A small image super-resolution model, trained from scratch: trained on regions of photos with short descriptions (Visual Genome), 25.2 epochs.
Rows from block 2, named by matrix and row number. Rows with one number belong to one channel. Each number is 128 + 24 x the weight over its row's rms, rounded and kept within 0 to 255. All counts start at 0. Numbers have three digits each. After the name is the row's rms in percent of the matrix's.
# convs0: first 3x3 conv (model.mid.0.convs.0.weight, 128x128x3x3), inputs 84-95, a 3x3 kernel for each
# convs1: second 3x3 conv (model.mid.0.convs.1.weight, 128x128x3x3, transposed), outputs 84-95, a 3x3 kernel for each
convs0.27 099:109121133113142106153127120110132137141148120143139133147141175125133120107090112155115152118110120141094111123099110101104100132122123099058119115132134136109112152146117139142135120150125116140128117105124146139136096167149103130160116095107143106150151110104128121153144141131149108142114138111133119130113125131142094107
convs1.27 099:139153125167142141090107170125122119079124107132152159149144119122119130089139096170135108144130125086099080134126136129131167095160156106124093144132146129117137135146182086141129123142184136154131118141096109126140176133087157102138181143139125114128094146175134194182128133073129085116133114089155106120121123138146105144
convs0.28 101:180161173148111128131156129151120142159112143136117138096144116154073079149109112143104168114149102120152105125112104139124154127145100104079122127155108136107102123099134110123124132137135117082138141112088137182144153152130097144146130131151111113147081149166136095094126124116143113114140112132154092183128112106092159111
convs1.28 102:155129170084111103119128107123153095113167126134167108169151159092103144133111126127157116141101146160170121088120109094144118191143146173165141137136127116154107088156135143134134088166127155147097157094124140099098113158118149111146174139168169143132089136143126106122132156133130131129130139109131097071108110132109096164
convs0.29 098:104123114139147140125169169114143157181131098124083126093104117133166141151158174149135124114165116137122124165125148124113089137105132190083107115121117063100102159133134143104161153140140114179174129106115057115134144154126152132081144140169110176147168128120095115121113154118126141131152109104120146172127124069133130109
convs1.29 095:097118116132150106151135156115144149099135142130118159164132106119161102095128159129114123154129102152077130108143152097127166103136119178110132135146121113135116115102140132143127082093118102144122110171102147121146110158123142121108145082119152134148117123131140150141095117151121146122157175134111140143134123133153137109
convs0.30 099:202145145113092090157106124141132151126136127143137127118100147090127140154161111130139082125129123091101077151144123127144148130149149099114137119133132136090131137134100166148099125138140087119110148132137098150105116093144150149123114189108080104115125083124149151113125138114100132130136149153165161144130110122131162094
convs1.30 098:070162073110125142057166135101113140102132143131108108164131130160129094128098157127179123072136149094102118121116140138135140101110119109116096125110129068133154103146160133126173126162159142129080118136127119145140133094106151145103137159124139083119138143105129123131160125170117125129123129131113117098157140137162103094
convs0.31 098:129120132142119133137103171095126130126128089078078130143131136128129075094133160177117157116119155096111112128148123139120111132138164148123133119145096140085147128160141095102071138139125136111119117145119149120150127108095102148145121074107143142137162161141086109184091114105130118156138117152139117164126153148141105130
convs1.31 097:136134134145151093103123136056141153089143137145123108113100119132176120123111120136160155102160125136142147168122128132102131098154145121139134124134102108139115124127147136083132102170191161147162104126130123107104112167137134143131148082141146113101086125139101149164109105140096149159108117089134111133115133120129146162
convs0.32 102:090137118136121133156124146075137183122088115114149150100143122127145129135080134110118138127092122129122138122140107117149157098162115082118167096115098108117163134107133153141084117130119143093118194135119112176154132169130121096158124166187094116169178150143127112146115138154122070146101146132135152131113104118132115153
convs1.32 099:111125117144117112103151098088132101127146148137119142137102101111111144138108186127139152137152146142109137138135085134118141136116102153090100103133163089086181156150139179157120096144090094128134120115154156120121142107094103150100129121122140147159119139140139106118110102134122117149161131129118096140128135121122142116
convs0.33 099:159134136119129115101138144123095132118137141151162116119140156140148107086146106093150123088093123108188141135097128124126099092069125103116162120134089091138093133063124117134136143174157139104125150145130124120098137124145103141116168110148121122112105147169107130137148142165121122174119162131137157108140132182152091098
convs1.33 098:140131106160145116146163141143130109135158137116131109131088120142081144137088127139155134114147110164108145151136131150104138138135140174094117110108183135163137148110131134144145116100089109153124124106103117147128109172170135107129141113127098153112141109125150093105116131116114139102136134165108142130110069143178090128
convs0.34 098:106104135122101105148168126134111114151174111097099148109148140129115134145145094130156094112101113123170142129116120162149144099119133142085150133126138109085138113083104071151156138122124077094132085150120175136131138109093116102123121143071090134122116159103152147065145130105097118146141134116100106121135105107173086102
convs1.34 099:151127147182139136143089107116107089162136139166137121101140101174090164116155135134130126077102124143155095097115131133128145201160173160109129156105083142119148155136103166116107166108143115186143162127116152171151107144129134134151097115113126130088132134143195103145129164110107106178119098138111130150093134129142092149
convs0.35 102:140125118099121146128125099096123134125116100122142157127117209162119099157142141098143133119140127171089124112147107138132090098086165092159103069139078115097113153121136102106115106146130139105156107175107138135152112121090153115143132115086169129163147105137159133147090123119160130151163135130153115137135131151087157149
convs1.35 101:130139118153172124169131136151080119115103158131154141117105095113159099148095118129136172127089117129149099136131133173121149174129100121147095122163149118136113134101094113102124159159105077120102119115094139161133123101139149132188128103110089143160141087204137133152123126135112125100124147087146091106157137169170173146
convs0.36 096:140123134141135124120131094122130120111165146133142119130117188126111108116140090104159140159136116149097122139147135113138142102164132143120130159155108100086096178144156087090129120127147107127109100111131100155134132159180145164148112129151139152173107125134112131115165153129125093168136120121116113139124122159105140133
convs1.36 103:074169159119160091109109150137085124100130073176138117158113143087133144097143108160103115132161160154158132140156118107140101147116069136142152150142136117122150140126149108096163135160186117136140144138111106142167099150140129052121115071123155151134113058106096137130144096090145132173112145098115153097123160133140161150
convs0.37 101:131120145151141101123148108138092163109140152134059153136099102130134152163155131154099135109111106135134118147115093112146106142114106146111170121118155104117126162094120177108112136150100145157138154128085111133105110111106111066159124123141108121113159134101143140152140134134124126164123104160100138166154113146137151134
convs1.37 098:178119103111131156162173138128090139110097146128126135118132196121137148106135149131165133152098120143111105152104128082132148104109099124133130151112132086110115129136114103109119182123150122135160175099095124150138116177118143116169134133145142112090167145108127160096154139119132096092136077150117122175162094142107120095
convs0.38 101:119119082096133127097128049108099130111140134116133101132129111111133110141137149149120125116145108119128110129111137152155121136126141123093083103088090153136140114193123153108117120143145138108138147120130091123120094111147150138119140108122113133128083092132125110134139123096113143115128141153121148100131085122115125126
convs1.38 100:139115110131124109089164080131101148092088089094120105110111099129125150114104157109113140174139144125178090106132104127135099108158149126109165124091112157132129103147129110154116114135131077116136123115169141140121123124132121140110091114131110103159143135152103115130129146124128087172146092094118144120131083157102159086
convs0.39 103:130178149134096084140135079097135152120157131122134139085129106122106114152129100123130116137097119111114167176125147126093129148128128128171087123064095108165142111135119151101084152150118157141106109132093167106146156160120131133119080131126129112090117126146123141128135095149117059101099107153130099104147110144183128129
convs1.39 103:116122146088076102138155142131150121133143122158120126189139154140113092113166089093125137121147134101086125126129096155134123152138153095158154100132153095115148100154113139145103127110119119152160105126129131127118151097156154142158113093162112120144111137125113141128131112124103117121126147114121110123106147120161107118
convs0.40 100:104136124160155097115132151091143122127120136128128100147157151127136102124119141121133055143135129158112153125164139119130156154112173154112113086106119107127086132132188140128092164166124110150102151117127125114121108115122120107128136160135149137104137163140168109128106124125133112143113149107132143154095069105165120099
convs1.40 102:144115136132153097153153167105106163153119078156133097137097124150151108107143162134086132090128162101129106144152126136103143154157177101140136102108175130125134133167131117161162095101161177141163080147132177091139139124119086128142119120106153141107128126124114145140114120126169176173106136107104142121090142140163127184
convs0.41 103:126115127167097118119142087118159123158139098095113127097160083120154169146181165105171115119122107099145101121087155125109159176104136147080118143122132112082185100134143122144113090126140107133113114105114093124133130151123171128172128174099089162160151170118143139086152157111126129153103126178125160160108094130112149119
convs1.41 101:125131162155172109115129130112109117143185144103101148143160097135144138114136125115106141113171126108114128149119171128168144142081122114113076137184121115157131130133138133094141147065155130122123098071109120129088138130149102122069186131157120137113126145101101130140114132106091157111088117104120130104162101113071096140
convs0.42 098:162107168144113139139109102137150145106131195164153100125111160122146100113132124120116110114155140155121142123115146132105145141146124169146096135113108118141117116133132119140176153148183126139119120130125156119150120106159188108124091130106132137079128111118164117080122127099116138100139153110121161155108092155112141133
convs1.42 100:117059182089159154125111118137122090121122132148116158153126120120122137112128094107167131146139151102114148135135103089163134152128154148134135094114135129144131124122104102126125127106122087120105129097106097139115159120118138132113164115114091170194154139140089141141160114119141136150165112107118108130151170135158107154
convs0.43 102:131143112156113107152113085131135142140110128108141102113118115137103109137101127116143121124091165135116103113099145120154132146132106135116106122142087157150141185105104101141156108162101105078143098123089109177115152128150181158109138124108123148165141168173112135130129118121122107089115103130143093117129112144122144151
convs1.43 100:174135123119187102122087131155150137159120087158132108118107108154172138123094151155115156164134168131117108079134106165141122131116132121128096144124123189142170139122170129147149147128138129163069101107146086107114176153125134106153115119140122148135127110117137116116151134136101119137103117147144147104081130132129152137
convs0.44 098:120111087080161075106123127174154126152178138156170158125154119082106123165105149141132125128094110101139108126148100114123122101136124126174177119133120132129122115126124117163131119149116116130143152135164122154133105158094170098165059128105146103109137110142131119154133141159133074135148134173097177167191129173121090198
convs1.44 102:182122129147156121107123102116160096105104156155141135100109134173142087147085097137160122126102108118128104095173104124112119140155114136109096094104102088079154152109149177097199113171120128180089133093114136104147144109171109133122149169167118097130090101090136110116163153110162121099141121098115138095116121084123110126
convs0.45 097:134096135116127110124134135142150132130183149098145110122150093115167122132141149107140143119115097168127161149159141104132103138100146116133115130094135119105093124158139135084136115108112090131144143108152163115136140139131150100110145154100123106146122163124098153108134104111098140136141184128155109126118117098083110157
convs1.45 098:114118135139159150128148154135074130187173163135164144118147096122157111121109130149084159137154152154080155120136133117134138138153112131113163139142139124144138133087135165115119122148111101152110105106089166124102113142112163135132134144136101178105107134111128156143144133144147127093120144151105144095147122130093083100
convs0.46 101:109185099163179142120144054088134097110158116145104132133131104116125132141097088158125155091137115131155157132128125107123080184103154138097143140153124115152162149130110148137110143123137081150120171124134134089131144133112101130161086119130126173102155117101152107117108102096091099151132126139145115112141125082109094104
convs1.46 098:144130125147112150154189128145101123158129110147161152150111158117104106118168168165137136108128094135167120124142087134154113081118089101160162116101144103131100172090142137144150136090117114126102125148119122124159135102084129133156109157124141167099143117153068124168134112083105119080148122109139082140155109139121149117
convs0.47 096:117121132135133119086125136141172096143117079137100108127118130141114122109105135132110146199136123095122127144143151113154129102149132092152136143138123075126087094086098128106131109142131153168141125150131142177127114123137134084153156114122125152131119141156108129116141137156091163131100116116110148118079145160142143154
convs1.47 102:129110127157106123083128151134163130116144180144127125162126110118107176152136154111112103110129106171187160101153127085104123162124137132159093124119132202120126178122094162114134107110094140143119122105125132108152126159069112116115110104124102150120121142143129074135143125107108181120159114121122178106143132157148142158
convs0.48 100:133111124154172157125114126140146133141123127069122161097172130093114114165095141099146096152110139154151188108137169119130108096094097111099146133148134148151153140099130110136107110099148147087118141163163114110106155144047148088131111068087123165111103136151093130124068137108136139198145162135120120125137094096126143109
convs1.48 100:111145110100131097174147096130101095109129138131140098163170150075128098129139108126142129155125133119116122128092110132121125115137160156120101178168130135120141131107133132125116136120095149119097166112150135106083117114084131145096136115127155126088115130163105107148109154101145124120100116140122135146123140131097070160
convs0.49 100:122158087113171106113166119104101103224142104136137122172144159127139127114107145141130165120132122175138100127105182091145153125138086140153119156154122106141103119128130127080080093130098169131073131138086158141182203126135136109132138150123125149143131145139138102153116158148129120130126163140131143112142116120149112137
convs1.49 100:098108108133102098157087134147123131186125112115066158132109080109121132130095145091100124181129155126154140148133163164145155086079185089112152107115113112135109071174128143144139148133128125111131141096154131172137154119129138086162103146146089148152181138126123159102158106151095109126117110127156133135173150140168112156
convs0.50 101:078125148118117139128104080089093130076149153168111142149098101162098104098151123128130126141132104117142151116160123135124134152136146110112168098081147148156156093155148157125148116163096126145166159130121124141143144116129083122105125151140157115125140102142123154128111125169150149131143112101161138110102168140162139154
convs1.50 103:112131101129141125133150122137115124134110107130114133140150165106166130125157116146132130147106138098128112139147153127120159162139110117129141115125151154116128106183122123137123118138113167139093118138173124099090105162147121151096137146149101111177090110130113150141135118108136161129106097123116163097177126110137159125
convs0.51 101:093149137146131107162146145149101172171147121089105132114128114113101118122146131140125156144146138113167136113131134153160065131110111129100106092093142116095135131118100108148110146152133110147142098146130107126140109135140147134121106107100119175126113154149129162151146161105093117130114130104112106159126162075117116128
convs1.51 100:129164123128114113164139111093172132173132099133147115114126120109106097118143119128164143168106096070127141180110140114108118140141134086178175126137117147148171156129137067152156096136131122153148112090117117180133105159078163139131113143069102124135124162140090135178124092117130125126119131141124096112144052190140141163
convs0.52 097:097124115113143107140126154156145069118105133094122102202180122135127105089153112107089100157113130163143118130108140140095083134125104106130097167100160123172120124125069144141149102144144152107162137101118120135108096103126105085125184110117137131136119120196107122133095149149123145119135174104118139131115115102090136153
convs1.52 102:142097116139103127146116104148087114172125139124103139115122101113154135128094157100193153136110108112114147100134119152106153123126124096116155130116136130105143152127134128129153173154144083144085108136129107160146154157102132145111149130099141129142146114094083147142129134115117155138171130151093087138097145129167123051
convs0.53 099:135145136162135148149117134148124112113146132109123180083146106139129117103190152119116163180131160127095168115102128127116064136127044144148078127131108132104120157110135116080076100162118123154095134136114107064164126120147121114151097151123123163155144138119145119149134142135153104136176135118113119154107089122144148109
convs1.53 102:102154150104096147134121103170110106131147116175089080146125140165092124108139109110133118163161114157132126154128139132122126141122123145093108129130145049109099128164140125146091123061110101124105126168121129144126100107145097132133107127156147135130120150149120139173093122087101181120138174141135105137129132179134079136
convs0.54 102:138091113134118148118090127106126079130111108140101162134134144101126145136084130077138139099110145134143160131123096120107123136105128169125153145082177124146096085138144118125104096113111109100149114115110136114167125110124173117115127170127133172124119141119102139121111104098123130127083147148142124170108136156132124130
convs1.54 103:125140121177155122126126141141153063152118129113143131145144112151120119055113114140046130116165168128129130152119103124116190125137101146135119122143131115124135129090144126161124130127096116076121094117123111115113138132104119129154115102126092132124138127122116157161160097160138149138116117085128137104121130107127143124
convs0.55 101:095135092147102116142119128148122106119092168106116090137136136104093134096153127131137118141104135116158120095169122117119147146123144147086152117124114171082172135081135152125147096133135186133113116114172154075121141171086145143150179153174141097096130143111109131178127141158143128075121138137128135138143110148129099112
convs1.55 099:130095095119136148132102139132128173150152151133126110104119090139112095142151151136151153070113095097141128132142081141124133143125130139141123175126120120125138170097137128125094127106151079094123108119149130143133113168154120098135166157162091127118143156054136078168130069155125143164155112133112136167134122123118094137