config = dict(
    crop_scale_min=1,
    beta1=0.9,
    ema_decay=0.999,
    epochs=25.2,
    warmup_steps=2000,
)
Rows from block 3, named by matrix and row number. Rows with one number belong to one channel. Each number is 500 + 25 x the weight over its row's rms, rounded and kept within 0 to 999. All counts start at 0. Numbers have three digits each.
# convs0: first 3x3 conv (model.mid.1.convs.0.weight, 128x128x3x3), inputs 66-76, a 3x3 kernel for each
# convs1: second 3x3 conv (model.mid.1.convs.1.weight, 128x128x3x3, transposed), outputs 66-76, a 3x3 kernel for each
convs0.11:495502493530504510494480491489482497492494459504543454493495492523490487504493440496476530515528459490500476532506494478511471489453514535464466482495510494493518503475520492504495491484489489501482496471493481520486513537542467498477483508514479489525552512476483548469525511455546474493528464528
convs0.12:467538486481510467506527600493493507497498503489517513521482488517558514510509491486501468506507532535467484506501466478478485502512437511518490500523458517496468506514479516557499474475470535513490487474518500502525482485511500538511498508522482431483480495484527480480473462486484501506493547520
convs0.13:530457544490517526499508541524485517479475488492566556502510517488495524484513464470473490530497527462485492545516498520511518467516493485491519500472522483490482518514496472445500516515483522501543510517473486497484508512475495460506505481477506486501495472488525497509434506515472461507477491473
convs0.14:533501502477494469464507496510484508534480497516484481512528511493508469509482487531511458518474534530500481546487493513491513466494481477483516500512498473489470492492499504473508465500480465491494510480535564513481494507496496485501500531485529531478496517466480520473494497518482509486433485527
convs0.15:488478479486527523507489511456486511496527490520455457520472527498515491501498516465514500486500509523517496512493512466477517494532530466498485507521505503513487495501514480470486528486524483487504514508497510490482490515462521510477457516505476487511553479521521525514538536493543497469477520479
convs0.16:542507519485529531469535500517519476495494529517485502525493512520429471516498536523495521544515527502470508498491453472487495502465492540466532497485515544543525541499524508496484466532474520500514514503498548497501502507488435514499532525561452471511481497489470485515515497466506524486531519493
convs0.17:528515499513499528511497478438504494513526508537466503498507502491468513534522480442529504468531517475514490499490560517499511505493530496498486483494485550462507502485460510508488481525483448515448533482521531541437501491472500504482494515505478501496492521458498485524458502467470505490517505476
convs0.18:465503516535489499518511492480509503512494472477513555539489480531508472528470544555472517556503463489513496537473473516522488533517487509504502506476512488500493515459498554523452507535487491500485485475473490533517519532492494517513469499476529448484540515469490491500459546481511522478491525523
convs0.19:528456454460475534510476514440480495469547483497510517503490482538507470487464493504506533483535486543468544464500568472524540493518491507577479479513470444455498520510499490504483510547467479557502530487533510461523523455489519495488517534546513481497446457502499520492504529528552542508479491532
convs0.20:525462520480511508511515524479496484494534539495482520534505498503495516490519514486507483456491522482495485508520527492518508511502499526513476468485473487520487508431501465489502485534513521502512460461535501525531541506481544487484474521541530503425454512538514495544594525495525514488476489535
convs0.21:504464562487463457488504493522492502577514524521484577474508492523516512527496507471486493452504460474511471491524450494519525495492492495529466506494500508515479503541538489500513472479520521495535478501489517485493463476524520499558519555490451544503485503487501509516498509504487553526490505485
convs0.22:462496505540534446491476486538511526496500523504457524485548495535450494546531505466452503504473538516496520500540524503512502499551485502491514472518469487461467546455553506472503501526510496512487543495513492483513507437495495527519497525513496480517489519489500482474479514494494478499521559490
convs0.23:517500507486520519509506503543502500540474494496499500518538501526494481495514521483504456564480494507482494491500489524487496541470491481501448499552502522455507506515500507505497493553503478528469565459518489525509511528500529500530449506489470511474497531536493571497489531476549502490503494494
convs0.24:471489458492505524442533477486517542512479515464530515541507475497513504495498532535547498513465484478524476553497533479492499516526543502522503510504480508491546484517505448477517507522462522471504536485498482463497494487480440479487493508519496481512531501517510519508495542525454486476505504500
convs0.25:517552510487513524509493505518504468495501471508518516535521534500479468512510489459515557519482523530490517515526506530466519515517521528444451508517499513520470488507479480491516479477481514503514517511539467526524466532494486534472499510504540486475505497545476490497510495480504486496535509474
convs0.26:486526554510518523538515568483546500491477515489481542490498461526502513531536538480515444484524533478500513486502490547471503512475516516500467497517499548485528487510479518527488509484495457474479522525534540492466484519528512498495505470500500503552493493486491489496487528537478526501507526521
convs0.27:506512475536493512486493487469494478508486546540477491546501528473527536533491464508475495491484521506509490492530500482504542476533507526532555464468531518480481468453493523506464501494529494507517506516482542489496527505529523463506487495492476431502480517476488526476506491513496488520497500500
convs0.28:527519557503528478490461534467446436510546481466504515560519505519520518537526467519539510546555509482485497522543471515532486455480489471487485509507513497565479505501511456473492528508498518509536501532497497529525500530540489507508502471503518482515491477501505506477484506510487497518481494516
convs0.29:495501474510533499493508499500505532477523498481486489470506521522457565495490443532496538488530529515456447517497501474493516541459509500525496513488505510531521502469523474483476510536517461525508480454510497503509507473506480523549469528524486497468492462506488542491511502512508512472482489497
convs0.30:509502488485519495508525490492479555455528516493497459461478469505477500500487490485498528486475482465481487524486466456533515490549506503448525509495501461509485505484500534503503482529526513515481498478489472478512488527513515479528509500468474502463493494479464470561494517498485495545488473483
convs0.31:518501505512504530560522552530515511553518496506477501497501488495511529477511491483500469520531451515489517479498491502510522491471496466525510538494491469455526538500549530515512480487531534489493506439493423495509521532441511500518489493517508500478530478484493488545512540493510497519505489530
convs0.32:528472523490465492483505470506497509497503503530504488565533513501552513476492528482513550509504498507512485535501509490533493494534487484472508539465510494508468529538524482506477477484489538460543493520477475500479476483527491475520475540501512498505510484510466556547472498472497509508507515511
convs0.33:558511527513461496434492513509482530499468504501476465539536473512536504539477527505506502534485440465472500516520479499524543470493506535495529511510482493504558472508529518501550512476490475464495510535510469528512511432468515516489480479514461530551558521491463504514466550490517514500461528536
convs0.34:487509490459495532462475502484483446520466558459525441495490547482468493496533531542515530489534479480521502466528490482518514492492494520502503500514494505497486529536488518508511461518498527503509448476506505506478489479483485487524479522493519505499497530527499544495505499510497446516513506510
convs0.35:526508505500498482507476503496515489502483484478493535469522483483515521547510489490507535552501485474499499499517522544519481498493527477464485482526534503480521534511544512506541495514525535527436454491511487536520494502495495478470464490467490463545499476499508468502523526539496487491485523499
convs0.36:520510538496459451476493535515478529475457511483485480501472470470497467497526565493509536486500525518487558507445481477514505487469525464496516459512470477504478492483476512516536450514524503502524482461495510500508553484527498471478533488517492468534509488498501503479469519491480501493496483518
convs0.37:433463523532490470503503491531511501515485507473482520534500505490514473515538496463495527493500493504529528495485517539514496514513508552492543489548501516494478513496501504481545530513499538472505510509483532495513463480488509487482506489472467519462505520482499500516549482449508524463527483471
convs0.38:513449456544471459517467539488550472522498464529466518547510483484481518496485502500539488478469463502492481516493496499508543502520501509489550517509519509499508519505494484484591465474501506501508454497496479524540515467495462486490499515509477482519526491488478496505496497495477468489523481490
convs0.39:462525491498475530512506532520501510502505505493487515496468473497513495505513490509500478491466515520579508512545498505525521496474445478487500532530495559527485506522453494468437486510450474473489479498513519534509520533507522504487481493481454469461540553504468546511493480484470543476478462502
convs0.40:524482522502519577523507537546513490489455472489526491485504484482432488505492500498486505518484513496498520538466465468482506494476477505523533492532513521473485532500511463470534486474521562482474528519480487548479503510499495541532499521477491493551506505545495483529495490483464480514513517488
convs0.41:482534471502456485479493500500507523457501463481456505484508487433505519509526538509512511508532454474509512506477513478506517452479489528512511486515502487510525485549490519498497475490479515493491495507520506544549483473474493521531501480492522500457510491487528507477501483481473471506521552441
convs0.42:488520529519467498513507533506517513511497519517526505485471473441542499492481500477458472459477473558510492465490518482510527504530548520500520513486535509524506533448479461522469498462468521503477547510449505482489494479463474522521496501519506535439481517504534528510487500475524468540501464515
convs1.11:499553501510486505505510461511481501517452498486512505483470498496504503495490474496468549562504515474471518485492453482478517517451492464571509485440487457506534496473497506486534502501509473488481503488433438498508527452461486511522477524522487485475528498476558471523492540520528504495492503473
convs1.12:471513573493450472529508463497494485555526542503513494537518500491517506556509516492554479514519512546485497524478466524487506536494495535518518477514493507527480475493474526517469474501488444529490513467519514519519507500517556542481487510538461471526540516478473491516532525511526516509503496506
convs1.13:477464535508477473471499518513494527497520530526502486486519482444475504514500510516489512490497466483505473492503449493440449531514433501478472492520469494514498516468475476472489553518492492524472522459519486471444555479516454500507522525504501475473536495456535529501495487469483516542490507510
convs1.14:463501502511533537496481480483511481478535468475525536491481468502530527513502502507500502483509503493522515507486467526488544539505494498506481549470467548434532518482548503486476449505455508452520543532477502541513527495512509532436526509485464488456522532464500459502503493539478515522476524518
convs1.15:461490521462530515476529470466529483527498496481506503522519448492528504509497507481513529480507506479510534529535507499514521523451506483516487497513482485462494541511494473483457514510476496490503530480513447512532463470502509484499467498534482486494431520453520461491496471480483539506430527483
convs1.16:475501495492553520492462468476477467507491505477516499497495490447511486500553489533497499488511488516515545481508505525513530503495531496503515463513508528496506510476509514490505489528477496560491504513545484494505503505473485498471527515482472481466512493488529461500537520527494527517509531502
convs1.17:505480495514466497519503526518543489444500496514485503507498535437510492524507519517488526452493497518484503498552489483486516450515561547464477570529502502515464461522517492513509490516512523504531511475499550555540524549474516472469518511495542486560512509545465521487469512501539460495480493465
convs1.18:470522555477483496494478480492517480472510489522463492473490473463466519493512471495498510542449509487531499476469454509513512468479537484538521513469450489495489526536489473500519516487480509477500460480451483494461517533484538459554483533513487508500491514489451475547453524497500557567538533439
convs1.19:465512460474508508546504480499511521495472486500500474544554477540489536506500523465494507518511447531500545495500537513520495485509481505561471475476489476522516511483505474482514488544506516488503448537514479491511495490524502503514499519455463482455535489459488462505516490513534513504497514434
convs1.20:489505496479476510459469509501518551518539535514537456520504494494473487498518509488461491545434489467474452505493502536469519516497513548490473532523534496502517509476507507565476538478490511495492459544486480495509439487539520498485501505496483518497497480501520480498487476488476519503489497506
convs1.21:487502429482481571475531512543517504471499495508483537550505511503491517532531492475528471512511465528523508483553472509500512524514510455507520503510462529525513474491539502497496526524478505510513507524501485499499468493483512548517481520517501509525480510462514483509491521496492463498516491507
convs1.22:469478505512542459523501505525519520545541505509523512549499488495475504513525524492500490499497498549460505541528473494518489494508535498503511470522524509537535450473518456479467510493519520503470440487505444489525527524523482514484490488509530481497478504515517472500478489470505522513471521467
convs1.23:472575508508515517462480465457490532503543516474470467537514516526517465502498490528490444501496494487508484494489516504496491516518471496517537470489486478518493526465514510484505471483540505524524513510498528515495485452499552507487493500483478520504471483508519516491502496511499508481515463511
convs1.24:518509524478508455533490526515531523522479476530478439482523560528491510501447514555476520459444511500519511548487499492517501496516472466512482532494495514507499523521482462501529504495458489533530510477513500487492452486478474469459482483489479484451501515505447521510537520484496496483517463472
convs1.25:507536477497514545485486515462458482497482493517518532534520477506536559523504519500513471486498492457555486481453535503488540464486491529499443534485503499501482477542479508499515534473473520487477496483498481506539508501515489505479501474504528529553518520521463472521499537471477466510522511536
convs1.26:507480483492498474495500517453489492504526478503556457532498500469501487496515494522499505518485518487535483508512523494513500480474481485530467522478438549517476510539490525491497543493476480482487509504525523518504501512483460456490515469520454491485528505495494481445505581530492480488501478489
convs1.27:489481511506549520482531515500522470463522472498514463500486515518475522503481493511524477520537510471505509510484470512499494495485514473506510439541514483531455547509491529492526514505483496531496521523471507472488546527519496497505504490517511537447516500513514494481487521495502515495459485502
convs1.28:448488486494454530501446483521521468567517523495519499497498501489483496488514454481500470526487490489479480498476492491507534459467492451485495553518475517495464498459483565516531502475462470446508468483486496469467488493504457476526515506442526446498495499472472512511480480549504507472530555474
convs1.29:487519538502515485490499478477551528472479558497529532514510533549533465507523506547544534474501483472489463493481535536511503545513464494519536473524481480519522514495513499484475492500501528528499528508498483465525484521453485514540469445511474506477508451498479547511539502529440524528481500510
convs1.30:536481523479479519517518489499507519494503493524460508514512516496564485515507467488524445495482515510525517481477480506516507527499503492496498439428480469509504500467500500515531515496459448520452480479508458508541495475558474535482510519478505471518478529487522477469460547479503498492497486521
convs1.31:510482460585484482504510468504490491486499534512519466461513520479508494484508545500521518507506522491490558503512469482501538530479482512520539477486509495504489507555517452487456499474467526543499480527467479498515502463436473482489490511511514506507495537487514525557511497506517489534518504501
convs1.32:495523466520501518482529465458490513488509452483508513500486488528500508515485516475511535486502495477487535541478480491458515490486513505500526551448529531453502469479502483469503532492481527501479530507566489548497470499494496482480483505491488515487489447493518520512539463554508513487483504506
convs1.33:477480530492491511521508526489523481476467515447529491482447451532474496514497520525531517521524549503491501524484504525454492529505486491468477489493497489529499560506533549502540540538512509510534477503531510495577485525509532520500509438489499455509488507515538520475490473493485463489473488490
convs1.34:491511530509502500493466497494542493492492487461498567470483502492497471491524498533498496504535538501463514491517514500470516460523499482456480513478468568502521513468495510451513469512492474462553523460516455496485479493533540503470500525518509525486518497476538474445461500557497487455506446528
convs1.35:491528444464452510458472470539500511501507512526545499559492510527522524527510486541543505525458547514502484500520494468511474519507475489502532500486481515514511489457534491532487527527461511512480497474468477519478545505465488520475480503499503463480503524488562520508477531499518497464488491493
convs1.36:512528485518534487461502453500553533499435525485457502469478498496517473483525495488514514515446521496473484526515493518488526485521525505511507499501520501502495515464524519532504484469510536532531494474506498524501495479487495510489470476485485508494479458487491498511453495462508477526447527495
convs1.37:457500540473511495473477501526496494545510506536473475465451462511479523490502528485464503482493540476478544471502463498491506497460510492530472477540449507543499474514503498470490504483473501486487516495509537528514482509457470498483456536502483472474490470508480502502488558527506507507503524523
convs1.38:477504488502480457507521525541458486466494506477496505509484509500528508485485462513517503508509503482467500488476513524511500507474489454492476530480489470543527539514551536504470529521479483491517504513518556494500520481487481505503544479517521478515493491482516512511447499479490527514480521528
convs1.39:493469489525489481511522514482499500469511503536514524489493502509486493518501495454492465466486490522539511519486500506519481460476454556577538498507496476520487486497523459511480467460498470552460528520518536498509504500513526496522504507521492516502524537522554527491511479548495480476447484482
convs1.40:539501532492519475490496494525499500484517543464533510495527511504473496503533534474531498497491483521471482503479501511501505516518522517480504490489506467494481503504496488491527508445460501474505478525492555527561500498499456477510501516545494482465511515479476522537511508479496508486490461437
convs1.41:506539500541534463487510475540530503478453509486511536469486547469478500490519504479517485470499487534509536486483493466513528464519485516480545518486466500446508519457515465534493481527506539535500497510525497481488532475523503539494524480469523481522556482469542500502480529463492511501567509473
convs1.42:516536480511480474483511479497479529487504460538447521527489462508451531486557470545541507533468534504529496531517502491509456497488515517504525510494487527492494469510515467518455469519466439527463533519489493509495502533495498471520524505491499513513492495476483480516512494488529467519454467538